{"horizontal_flip": true, "translate": 0.12, "moe": "top_k", "drop_path": 0.15, "beta1": 0.9, "weight_decay": 0.03}
Rows from block 5 of a small image classifier, named by matrix and row number. Rows with one number within an expert belong to one neuron, the router's apart. Each number is 500 + 25 x the weight over its row's rms, rounded and kept within 0 to 999. All counts start at 0. Numbers have three digits each.
After each expert's rows are labels from the 100 images, of 14848, where the router gives the expert most weight on average: "top examples" is what is common among them. Only what is clearly more common there than usual is listed. The data: microscope photos of single blood and bone marrow cells.
# router: router (model.blocks.5.mlp.router.weight, 32x192), inputs 96-191
# up: expert up (model.blocks.5.mlp.up, 32x96x192), inputs 96-191
# down: expert down (model.blocks.5.mlp.down, 32x192x96, transposed), outputs 96-191

# expert 27
router.27:537480466526514492528514467532519463495448516487495509554515482511501469477530509450475517520516499509486473520507498513470488477484526522501479488537461484525524548531499463487483513518499532517571502499500506500503527495513445466504499492479493527488517527504483456527495488529551479453
up.1:473473490504570477539489496474478489471529472501547514485497469487484505462486500507500440519524485504546468506490505493520509520499508463499478558480514511486480536488479506463531489487514489467493469471521501459501471490468504550565460563479544524532474539514477496499492461505504484492
down.1:512489507520500495489471555501532545487451443501540533489506550458523534493550487475557541525519445544522498501485519474529546495499491514507485448533545506492510491504495502514484502534467501504517482537541490549460544509497515469531472489502477503472528481488481483453484500486494488510
up.2:524490523527566499490529517489488454480518545518476496491482492463469535502505502505495487486524491486506546502496498531488516438504473504541498487499504482493480498533571493517489528523529464456518526478497499493469499484498468495546521492489522444515521561549510456478461466486524505500
down.2:493477500508482528482480490532528514473536508507495468478542493483501462475519513475497459465473528483506538502460468531506449543503552505524537518521504485477534511487503507507544534525471500513487484502470465506490505489495462499504552519542464535479549477534511534466451556496475498461
up.3:503493484467513465469503511494493554515490441495490495497524502494467490476522531498498511501453493501511447513513461483505453479502512488531499458486499586506502500519476550521560501517516497477484459521498448502523480546496524466487529474543507530487533493466489508507495511488449489499
down.3:473481481445503482493492551460510473519534568514480487486491504523525507440496518488485491495496470508445504538484449455476503542533493490509524544502518475504467513474550541496499507484496490498485509447503475492453499499533517491532472542512521490504513499532506514515516511508524525528
top examples: cell type: erythroblast; cell type: artefact

# expert 12
router.12:505514524537492505494477481517511499506500490491535482481463503500472497520475500577547488512492522537517516527485491500479475489487524508511432513513498479519525526474501473434483509501457499498514517544507510520491526500508490509511494500505479503514508476518529484481490544451495461446
up.1:518494490528491525509493507502506512487485519504533493504467522445536470495479484502488495515493499497494476497511530539547474483513462484498508527492511526525452519488535507472525484477511508529523500464503536475498503506521477523543555522490505515502439515472506482518454524477451506492
down.1:539470456527473507475482464488518495548433513489472490512499507478453539515509523494458474479482510526495515522507465519514500515506524517524556531521555462481497570520477537521506523525506491462486510515443470466486463519554490510516516493512509495526521517502464537509494503463515510454
up.2:499481512459522511489533486479500454507472505534470529500482493509488480468496543470424537480482517469515522477510502489506497517487480516485484474511472495460523496503521460520506466513513465525506510444525489489506524481479501531479480452510496554522525477487461523525507493542545495481
down.2:556463487493494507510471495512485497495472470514496493514531512508493484513514509529518493521537491500534508439525508504537540508502511511532471449497476554500473473491465545441545529463508495519563480518423511531461472538442514486468468444474497492507514495510507487497525489515485503509
up.3:483522499479525525479542506469517504492490516471469480511507527494511471489509511475518506501495474499478486504496466542422556471510534501505512497488540494477442461503489517519523520549467528553522467489511515530508457517521556507476496519507521504524475476518526514544462482492508540555
down.3:509471468522454478484495478530513503500491481487481460481501521427474509498538507479522479485474481503493479482513467491491501513548481510540549518460545466510499535474482507525499524515467515477520509504468491553497524524518468508501523499497440531494577507495452529499464559478486513498
top examples: cell type: erythroblast

# expert 16
router.16:499476497531541485495526466485487463516464537432509523490471480536435531527491534482479466453507519470472483501483514513478494518496470544500538506496498488484450529519490482484496528554517472469513528498539484494475494513534489485485520506532490526529508516472481466464498497518493547465
up.0:496483477496503488455481508465533497487518477499486446518505485502487545501497487491520510490518450541505510483489522473463527525516529472485470462477477470480508407498530535525506448509483498536466519484499459516554511522490450491515442480470528491527533510526476485483474498492486497502
down.0:536489471527507560491487510487504532476523517520521529530481533511508500487495507501513488520472491526442493494477487489503537537525506552472538455517539499467475519519493535489506538462495476463463536532488464486472456506522529502486498458522523497516530512523474537519517490497485476465
up.1:489494506463494482499446513503534514507495552470566477477574514515491496509502528483511513527513523492475479506491498498494487463523504484513517491489494505495479486495503457479444485499479441517552534528503530533483496484513520507506498457523485448501479492502513485525482560493480489480
down.1:488536526485466471523506493485514501527506535491510492502512471485509478479481503513504460497567483465509476548483502517460473492502499490529480509512501485528529514532517500500510479479512487489544457492519509474545518481498473514508482541455513462525517487511504523487492466512487525523
up.2:505517523474473515481511514501519498529509541463541497479545539523471467518540535473520526504510472472506510485466514501510541485493484493534502524480513535511493508527520469480472525483493491514537544511525504523500468487478512489492513483529494477509518487495533452492461537458480514499
down.2:504502518478485481478497519511514485489490495503498451487536505464502468477519525496520530490532489508551510503521522497479471483482503489546459516482495467511522521493516479518509467488477475525506506491505518508542508485485449525491507569477501460479487517494504504477464521525492522524
top examples: cell type: lymphocyte

# expert 6
router.6:483457486536467476511491493484488512455494513512520485507516469545480465445512489495556539509524515457498498476507490486508499500503533524544510464498523521499529487481518494544494514456521541485493502522509492476466548486527531469543508474486489500553527495524531514485477470497533484496
up.1:533526456482527477516496468488474541500512502499524531456444523458493512508549503503493485510473516512535492520488455489476438484473532495508519522498571506485505439492491486503449524508485502541522471486513532527466495483504501515525491488490490502516505510527501475533503473490503512477
down.1:496511490517512530525534488505508516470505522461472470475515499501511533489529490512526477521507500517468506529505499497514514487505535491505493480442500493498504491493545501457518524539509521534481487467333516524483484456502493507490483506473502514482493489527520516482488488502525472470
up.2:491521465499529497480524529529508516486517493498517505503513516470496477480461520513486475485477502523512504464525512501495499520493522465517491478532529509463499461506534502471502524516502512514477476504489489521499506578499475510491520507470493500506506545550470441483493503554469508522
down.2:503510461504496475507509489478465513484495533497510508481491530543509514502490459509521488523510482492422446533476499511466529529548445518497535485535492475536465521525498508490503488498519491473544478482473484538499520517504483471479483480459478476538512494471485511548511503481542488506
up.3:476499484475544540474528523521500524520493451456486509507523519515503465494445497498540526498508495511486484512490541497522509501527514505527497497464489488506500534500487529439527484508502530449532485503479505502517510530486505489503536482524500499521508543525527479505489551520500498525
down.3:498509472497525499515486516502475493498470502510487532498486518527535523521461471509507485525526482528497493519507516490487536481491460489465500530533527515501547529497472542504487498469511508486509487514520503493499494534513512448490427485485534452538446496510497531490536468464465468491
top examples: cell type: lymphocyte

# expert 5
router.5:489440468482508445466481527512522562543528503521491459496522534482534493490503493521501469504506471473477497524526490474507522491557499534501515516479505445488532508472553532497498506505520515511542485463505497462466523459538526478475470520519477490484467474518523511515531512492487521501
up.0:544500524523466511515466498497509509494583498477481496523469517531514484472487521509476495518472479532483506506482511468550522489494508453476489516533494534509515442483511517531547488529493504522514531481480501469486460520485497496501471517497521484495524529506484476478502499513536525502
down.0:485479457529485498473465506503566501481545476494497457484489536509514514457529475450490489508464504527527492484477491499471487523499556514503499518530536475511517546484480491484508514519499524476494580555556454469473532478528476513489515505515516548492522471511488522462527538461473472496
up.1:492458487493538517565433491511513489483518490540501529489506439503495553516507500500490491499487488474443459487509488468479522518522494519471502491543498500510510486490450479484537498521490479487468494555475520524511507463522517438530500527499481478500482486503518480491457492511484486512
down.1:536466474528512475506486541528506504523509505487490546519555489546516507474527464535527463489508495514516525530550487501479534488534501497507514496474500525543499482522484502497483525491503547518531449493514508510485503513492473496460490515472491478503480498501492503447503509463516456514
up.2:473509480494532538529447524454493498506530486488475468455478532500525486546507473511518520494491478535500472526457503487521488523513470456479498508477460506534490492494496513476529528526484484504538528497488443516488468519477493492509474507522496483518495534482468482516501495473483483516
down.2:504502494507502497526482489486507514529475494481520489484511489527484486504471474505512445516541510486517485504514542513523518504441523492492506494541473547480464483520456499480479482502531512511529489522550542474494508499492562488532462452499569509515470515502507470483543478468490476502
top examples: cell type: erythroblast

# expert 17
router.17:472467520481518531468519510477516476494475471474499491547523492494497520465496527517502508510466505476510542515490494463511536502503486527511531526494478509511537538485465477502495494496509499474521533460514516502483498484522501507516532505506553531494530504448493532501502485506479494492
up.1:502470466518492504477464518526529504470514491509483521467517479510538487517530459497527552464526477481487525511490512485493488476484499525510449471544513508494496476507488506511529487500503522567513502576489454504496489504500503493488497499490471464518522509484495525503540445473516499552
down.1:521495494509490529475461478490499484506513449533472522504472497462470508484479509471469482528521507553495514484482488515485499496534547462482535495514551479472518534505481539524511508490469486503476563497471471519497466503525505496505517489542485548470515483492447513487534503449521516453
up.2:479480520489479510505509482510495479509523487473493479509502469515572523497525486500510475502448509499466530482486493491477520456483475442458523475511520554488511498484571512471478471516489545509475475504505557491512506508479489469506514491492476513461478494520500479538548495500508476534
down.2:517533464476492511511531471465515510514522540492476483501458531513507525490527487490503452492515493485486508554525471508480478532530500515493524468518477460475488504471496479477481500530529537482480522457387501466533476514513521524512502499487524494499523473512519553507497481502524509531
up.3:494491521503503461521533523497503507525520502463491509546514529481490495472538520564525480479511484507454535482507487493513486488523457434532500495535508492502509510501489487486474555540492525483535480484512541477494493504483521504491470524501474491535477511516498447521528489462502542508
down.3:513491458479488496544498509479476493536475482490514466507466485487492544517516479507511485507550466499519493533538529483479507519453455514486500500502491517507510521507523526489431452499516548515547501514422522534502476553493515477531476474457488467476480516507492483513507478508497491545
top examples: smear: peripheral blood; cell type: lymphocyte; cell type: eosinophil

# expert 19
router.19:504486541492491543504503497510525524522460511545529497472498465489544457486517541509528471526502554506508463522547481506487459570533494489530564491497482556540515469503459468501465493522543485502522517533491485546471514502517513503508495487558530490480524509506492505497521484464501478493
up.1:501502461456477516510527499506438509516489476467503524497474523531463535504522545465512530483510464530504464478496510509502524489489499515502510507457471500496452509503484537478509504477509511496489511513537519479523469500491491527496467506494472533485526473462492517559479534472483520507
down.1:506490511452499533518526506499471473495458529518478487493523476535479470488488530494461503501488497513493480499505477493481500510511480497512491508517521496445492520462549507476517500434492491511485477455496517555501491487446491492474462517512521466483515489540528502498467516569535536510
up.2:514470508510483458477522516495525508429480503490489519528520471501488480476527510522521480458567473485484547495507523448467502495527520539536522530511495495483495487471466533484491472571485523512537486428477497517509502500498478520591502526507500479524508490535521481490466500521491495519
down.2:458520525532508491498532405526512508493466500478512448479497517484522498502523498486479486527506520479536493520532484485532511483519499489499497515480490501510493466486541468506488467547497510516480498476396501509501506469482497511509517473489493501510504504471551447473468515500514511479
up.3:544510480465542488465491547495489491508502514515461492503523475469515500583475500480489489483469453472449508516474479480489512521548486486479468518551498493458503475519477461489480505465498464509489471490522451464477489533505507522482494488478535518474497536510487501507462531506490479539
down.3:536523505501498502540492502492462502485463472519516514532467491504496522526470506500529524517481467464470489499475510485532498506475437514436500472494507516515492479510487512503445456448490472499514515513524491523505503550515557498491493449499515505535513565488503509537541473534518493515
top examples: cell type: lymphocyte

# expert 2
router.2:513494514481496472514470479533505497508509486468519456503510469527477505531481523508551486498508518529497490550531513479494507459478494492523510490474531504494471499449491514456498453478516485480502527564482535493458487500476489471507502494480507482485518523519495435499467517454481494477
up.1:524515523450497487449525520481459492484513513481522528515496486488553498535518500518509505482494518494495545497499494531495533475483566525476501507505539545521484472503500489500499484456497456505510511526521522493471512518457512432490483517498503484474528495521488520493499483461507510505
down.1:485466502477521500475482534529541522469461459511512506484544504514510519509504492465477524469488487550537526480507505474512485479513540470494498537486509482535522491492473486535503498525475499496491538513500507523493487523483461485514483537550478490490463473509507510443485541479494499488
up.2:529518516500506515439499511526446445537498548525511534489530505532496530536528508510501484481473517484529576470513501515514507479473517520496496555509483524503519496485470476567459506451474511504470534501490510518461497491480523446488463515476481507485508502509476553496506514487524505540
down.2:482469481510508492489479521560505512526472480492502546453555510513544472526512493500500458475532503512543508493529478515502516483527549500533493510481513509530534500472437488527509531513504531509516467541552492489483512506487484488502454509507483504507495491519508517415497502444514493485
up.3:521486480488557512499492510470485494488503515482430488548508469530505502475540540486532492507528488525499516485535534438504500523513442507486544494511487516511511464514456526510518500480510472489549496539505505534460529503453529568482519501490480475534506515495474519507499549504490536503
down.3:497456495515540505483467484548518526525474477503499490479516548495475536549538484481494500503489517538535497490486531518509521484485517519500493469497545520488522550481471482514487517515517512470505482547477543508466459495513516491496501454512526497538469493491486517431506528496468462444
top examples: cell type: segmented neutrophil