From a checkpoint of a small image classifier: held-out accuracy 86%.
Rows from block 5 of a small image classifier, named by matrix and row number. Rows with one number within an expert belong to one neuron, the router's apart. Each number is 500 + 25 x the weight over its row's rms, rounded and kept within 0 to 999. All counts start at 0. Numbers have three digits each.
After each expert's rows are labels from the 100 images, of 14848, where the router gives the expert most weight on average: "responds to" is what is common among them. Only what is clearly more common there than usual is listed. The data: microscope photos of single blood and bone marrow cells.
# router: router (model.blocks.5.mlp.router.weight, 32x192), inputs 96-191
# up: expert up (model.blocks.5.mlp.up, 32x96x192), inputs 96-191
# down: expert down (model.blocks.5.mlp.down, 32x192x96, transposed), outputs 96-191

# expert 20
router.20:510487469514520511475490490511508496491488494514477502502480514558538505504497510492477531480494536467474465546469452477522518517518487474456518521529490478533466489496474452494466528481488505520553509519497500518494534516523558483491502544492483471525487514484490538510534559520482483500
up.0:494539454452495522510494511508518485547493556496483428563558457509490488482519530488514510491485461482496503495522552521519478474503511501518467482522504485514461481488491538532490503482494472513517514527483506448530498512470487511493493515527480500514539509516544465509478527489471513496
down.0:529454494512500513476515484507466519517438493512461502494525500526485529563490496493470480510523460527499540486531493471575502507435499495493505530562508538481529487495489515482511471475520477544514446505491511533477461541483516460469473478494530511533494506491518454479532487520510485482
up.1:512472491495448515454466469526530539508467519467532480535472507490505486506486519477533469462523485459505479474518533466489514487512520500532515491511463556527503498479515498552462488502506490504469504548537518478510510466500511498503516544475506526489477516536523511492469474520521487522
down.1:500500505501490532498496516549483516525507496466500492493552525469491538487508499477524502489521507534551504458515454452505474488500548493496485562487507503516474486467511493533509482482471508517509468502434508560499512520466451483519490518495439485516482494477508495492459532495491498498
up.2:508501462494471532472495465460538503516525494502537504489474500490516527498512468480488476496468511520511512535530510496488464456499477539493435505530491471543484408498500507506523489511485552526451473533489483529510508510479511503497551505488497489513477524518524464484512513492526478458
down.2:520536514515459559507505492516488492476531521480510486511522545490532477510474518520528516464525521524521465485508491528505470473500538562506462551537488479489502501506513486501534483440475472469471476521435475515519493492499451519470481505478525478527496486464485520506473487507515500512
responds to: cell type: segmented neutrophil

# expert 13
router.13:500512502461456529537526463518491530506513489513519526510513550418489477496455521462504479525457538503468487505478489505525467545509478468511495459527534510519501529517482469497491489480470494473498442516514499518471519471497519520492478502493523494468507515519496505491542514545518502505
up.1:494504464497480534467487466519510524472536538533481493474525539456540453513485470513449503425510523551513515481479484526517477460460523493528503500530511508558501499502506493482516521478456490481496519536488476503483504478501508477481477477519509494489530469494532453461475497468528507486
down.1:477481516441523493525493534471507454517504541541508472492506475518503466478477501503455513493502500495513495472505467476478515501507520484527483554545494530506494514473528520479522522465556480473475500453516535506458475537483511472534440553497527467497487475516499484482499524507491518525
up.2:535470438529495498520511478498505516533509520506482486568546463505534529496534531520522512464508475530479480489480503554541445522526521515479543484506532485476492475482499490450473491510494502496480476498515544508523472518506518455503503478500484483527507522518482455487495521481461505531
down.2:528536513521533551512540474453476499516519522507506505516448522524512500485465493516520518525511481503455477541468536481474526480520480542456514454483512481477482497499523485468476501487497477455460541492499487474511521471540531531456521481524537491522509485490524532547506474537513501485
up.3:514485525511461457515476546492451509525445477530497481472525473508529495463507512524508467470487526483461475532478548514487485511518519512519546543489508500491542489493504504480523466551514535524463491471498513493517522502534504517537482559488517468486484528511487478518496457495480463476
down.3:499481496502516488528480480527549538520464478503511501482489532520522502465493506482497482528487512529477510515498492448518508514475461482485549510497540512529516525471470528508479530509521495496514506536450479507427455558508516460520485477525509511528496497531484544469525523482482475460
responds to: cell type: band neutrophil

# expert 14
router.14:541510495496473510518494495506471540477522473496493475445513497547513478502464481467509530447513468488562532495502499518446473514519509499512464462490463535531511511476500553515482513479494516468505508508473497468498495543444541507480491524517523505496518508487489522481489519489496501505
up.17:452475502460508506486488487527488501497443505440522527493513487491509483488494503484550503456547510486497513511539493489480513532498446493554495502530528489483512504489517521488485509479498474489502503520514508530529536538482476460546497520466531448500497495567537474503458496482491530521
down.17:473545524500486512565541473461459476504525547483514518497456506524559485505452487502498523518499516474467465524500525526508461489525504536488499479479483486479499494504551456477503478509494463506458492455485487472525515480508526487503505472487512485506503486453521512547471475520519521497
up.18:493493535510482468479499520521500494539492494538560447525521489496528496518531522494441454478500538481495541524473469475493434549524489506483516467490519493511504509500523490525503514470514465518436496481471499492520482494534518485481526541535495487521508515468476507486514462483524484475
down.18:503468488498500493471446506538514509470485451492524498519552492505475490448541523488515504481499500518527521487499445466490520533488510485515528503502520513519495497508481524503484501508482541536555486517537483525479480546470486480523510545509465506513485511542493517461512527494513502496
up.19:488523503497484464464470480485492519516512510460484449536574492495540484485510522520516493511505490550507487506509509490500475500506477503494502471472501488502472483543528502473509493499422489479459458471550527478505479515486509486512449483473512482511498510510495470471503506530474498465
down.19:485476506554497478504473472550534526512540500477507485517526528471523499483550494500515472520507503516518503519477466459477552490523488544493547494502512507540479518467484497498475521488487542497531465533413468510486484506465511506474479519479490520540547504508521540460493526497501469492
responds to: cell type: promyelocyte

# expert 18
router.18:516493530481476510485499491513516487484499499479486502495485480474485497468554512528497472498481525546554487471553481479477460508541459494506450512472496540481459478510477531498471504492475487457479457500521470483514529505461490522460508546528500513476506475497523494521533497530511455469
up.0:496487489478469495478506498525527513522502447483523489463524456547505520520495494476498529468444503484466511496498493499454492460493535496481499494534481471475507532496502518523486420507498544481489522544535500524492511467493491491483547472496509496544515507519487466497485475472533454488
down.0:473489507496518491500491452519521571476500453494454498561490491484470579547529495504493527526471478538512532512518562526552495489483467466489519508491500499475537504509485494521513443528482454492521493511469501494496445502553529488489480463503515488511471480477490496512510471485538475473
up.1:494487477518513519534463495505519555513493499515468494491494419523511520479511496475469517506473498533445500469492509501512508509510475508500508503547490509493503492537456472493487509528527492520525511526500521474486505542524458488532503490534523531531493519503495496496463521500508472506
down.1:482499492560508495461489463540541549498492488491444546508531499447496483515538505460478501511493468539520545510511503518551500491491499514526501531506535432489554552505476500525529499491441485520481505502502459451489498520500484509481498513529494528499535455487489518489487503473492501447
up.2:524477488548504470524489477479511541537505469473565497528517541474513481475511492468541516510533519471493454506491512549486520529487483488547495513502475493524469478527498494478496513513520510497514479513529473533513473467484480456525473486484486463530498513489510547533520476493496491553
down.2:520511510438479530530552515454499447454511531501477497475470481517480447508453518530472477482525487471445507511508493520500468527498502476498485484477468519467516487521533494473522503480524467516480483443507520462518487485489524498503487487509521550490481531515515492553509490545540538533
responds to: cell type: blast

# expert 7
router.7:481478494501531487523521525478515488495494524496493524478500486528510498513463502484551504529494459521493471490483497488493504509532476522472501524475517462481480484517461502457514452482531507502519467463513479492565507554527498470515476522537473480497460482446469490514477542518500470524
up.0:476484516499524479497498530529507531520489507542504496483495520474488480508505506534481490490502469453469486508515526453449506494532585516506495503515518481513476503493515512498528468495501510493480473537491510540506508482535506499504496480492501508471505508503513480452537526472473479524
down.0:494475478464502500556475516499510454492519519485511472456497512520464509472524454493527505526516536518509449487505495472476488494508501492531463502507482546508487494501530497460501493479507530490546468510553543584481535490463497487498455509465511491502453474488506507477476497489507456554
up.1:460495535468505514511457497520497476525533543520493520489492510484476479507492505534495484519489502479497510525503432501519502418524511482516472510532461483495479519519506532491515505488475483500531499511480461494479482510516486499507479505465480492510463528549531489522528487528474535444
down.1:481477488511574499550502488554493527519500467494471519514512489524486529519523504524537469507490493477523503503536484493501535464497494501506506499491479533518470472457486485491454502473505527508519462497531542526490500521450497492478476499480509478513504505483514497445490498505486443504
up.2:469525561476531513508467449484497458476514522492496525462519461524495465516459482509468488546516518549511584526506428518530484452498489471496452498497478506516486513546468540500504514508507511519532530476484476524493494516484490517496475465449501533503492487533526496522509482505489548468
down.2:495493485507522487511531464542467518519484463500446498503530489496447521534552503517512537465491496483531543496556502521525503458474522480506479501487492493487536453504478473523488485495489500494509473494496545485504500489464468523463518504501464486474503505478482486473470499507519486502
responds to: cell type: segmented neutrophil

# expert 23
router.23:476494480551520507495496493527515484531462489505545528457493485506502512463509456468546486460496472475478492481507481494484530507459498475518524562461514497455463536561548514475501519516510516482478494510513485501491440533489480519503471502498493502532524503551493498502481448496466514559
up.1:475500488447469536443500502543514491504529502521456495496515515465511463533527503528463414481518486477472518473486525496545526510481500545525485510506493476522507518520532469556501547506534518507468487508485506475530518487474522530508477526477497505471473500515456486506460471506500471488
down.1:503510526471454573494510485493466500512511449517487490500479503496490467525472528496513474507527486491523515457482489527557492511508548467488513467511472512451481450507490520490530493467524475538486439490542517477525498494455510508512496469530477527481486527498527483528501488502525559493
up.2:492533472488468521459542502469516543494506458553468520538491518483502504462428503537504491496489519523464488486555503527491484527477523513467527501493458478478524492496490512524497523482433527504519471474518497459518498493499512482536501490519488501523478510504517464511504495515463505467
down.2:484517455485501480496537502477464476514494509523448505501505473530502496528466522513481497465503515475454527504531476525495500475488485446511498519509463508495505466552489495493485481488523525532507480442501518492568486514467488510488496529471503488475473499508497455531506466490528542528
up.3:502484508508524488482502489463505532496531494488499513503508494555495467522490492489481531508548488484469492542495499555500492481456541470505502502461511514462492484514505484489493501496465508514540481451500434515490484507509498503523519511494523512516473492488506461494509506524544513508
down.3:495464484420515530536501511470469484513529478497468483500493454503475509530480495489477543472440514483466505496494505499498479512450494489486502506538515501471542507491516521520493492480512500464491480489530537495514459512494560485498469512495518474499453503517475478517495472497497527512
responds to: cell type: blast; cell type: artefact

# expert 24
router.24:529497524494456519508505515502513461510526506503457489479508480536464510517509488477521508484532479547464494461469547508532498465468520493436480458544507476488526506495503516476473500477484492550552548531490514493517472501486479521480485489519495442546540521521521484470496508478520478532
up.1:521453495495499476553516533450508488501500470475488505511506502499498527482443465486476484491512485478487532508486500473494514536541503503483515473493542562494508492504490480494513497530524478512475488494480500506520515492492476484538510517434525490516485499504493502497527513509551482518
down.1:483472489464536550520540479503475517532533493516472517504516459559505479499484534512505516475476505465497528512503464514499527505476533484480500487496493530504511483481482542518495516466518501473480492476457532470516470516456535472507434511511528500483481507539501498511522497539468500473
up.2:538538471502519450513516481499462534495483480517510524519514501519516492494459499489512552458479461497493530520520507492480516466530480516477516492467533519498453492542514507501528491501549488496519520475537486456498482488511515486530482450426469526502506500495486503524457498512486532478
down.2:531482505487521503484517480517487525550529529481495504475557458533507513464499520555487480492549465460503505503524492497467537539504508504538510499498453505503497495479517477467507494522544495520516475453419512534505518489489494524475489517452508458490521459511535500466472491532517528494
up.3:484545521504518510525482490530522520487489492540494549483486493517541521455520506506426494524508519522541497488520510501471526507496504485489443458490515468517502515495473534553469499465492499500525506490499470528552519509433482502520512502477491503482519448498499481485533516521493472463
down.3:532479464487483496535472512456507504439490477503483502458464504469461535513505496494524499531501464497486532459481532525533486546481515472508485463527506505444514498531483530470537496538515487525521502506514544542465492502501508501515512453522474484466481506492459496533507515471510490515
responds to: smear: peripheral blood; cell type: lymphocyte

# expert 19
router.19:504486541492491543504503497510525524522460511545529497472498465489544457486517541509528471526502554506508463522547481506487459570533494489530564491497482556540515469503459468501465493522543485502522517533491485546471514502517513503508495487558530490480524509506492505497521484464501478493
up.4:462471552476479453449482515471480507489475514487499484481508463554509521493494524518461450503514489499507507464507476504489462484508476500493498507530513523525502518533541519443463527534484469504485459504474528497484503519461515501505491499480494521495537569494552432506518477482482521497
down.4:499463518505521476513500470490503528507502514445481463488478519528456549476517482503504462543480518508462521545525475448519511519494459472468553502489506525500505486499498496475443462509545513493529521496441502497477486506512514489504548469462502509543452518521472506514552489457523470503
up.5:510513498498484501533513492516461525466500471524516501472499509529508502498527523537495519516531481528515482507519479515515515484508505492466529477476499525523496511482512565504525559490535495521499475472507488503508500477498486536542496499503470487526543474538511509543507476487455499514
down.5:506465515450479532509522493503497502501527498498516478495513499549516484500481518493481453497508532494476506533491473487472492534545534479494505496496477506512491468481479512492520507465523518531510432490396506524486464518455513469528469478482550485551445494520504518474494527506505488497
up.6:554521504504501464499538495536517512521499479492508515491524488522496531489506475497496529519529506479514488463477463485478528479506552476481512501473507489480504483531478455524446487499508503507462504503500536538516499510468526479506473446502520509506524511465494473540472502454517465531
down.6:480511457510494436487507529482527498508439541528491517489537476476527500476509520474466492490485450472504546509538503469521493543477483472515516485542532466482511519535506519514471555511512538536494478500464493513457522515534489493526520497533488525492537507519495458516494540480495515552
responds to: cell type: lymphocyte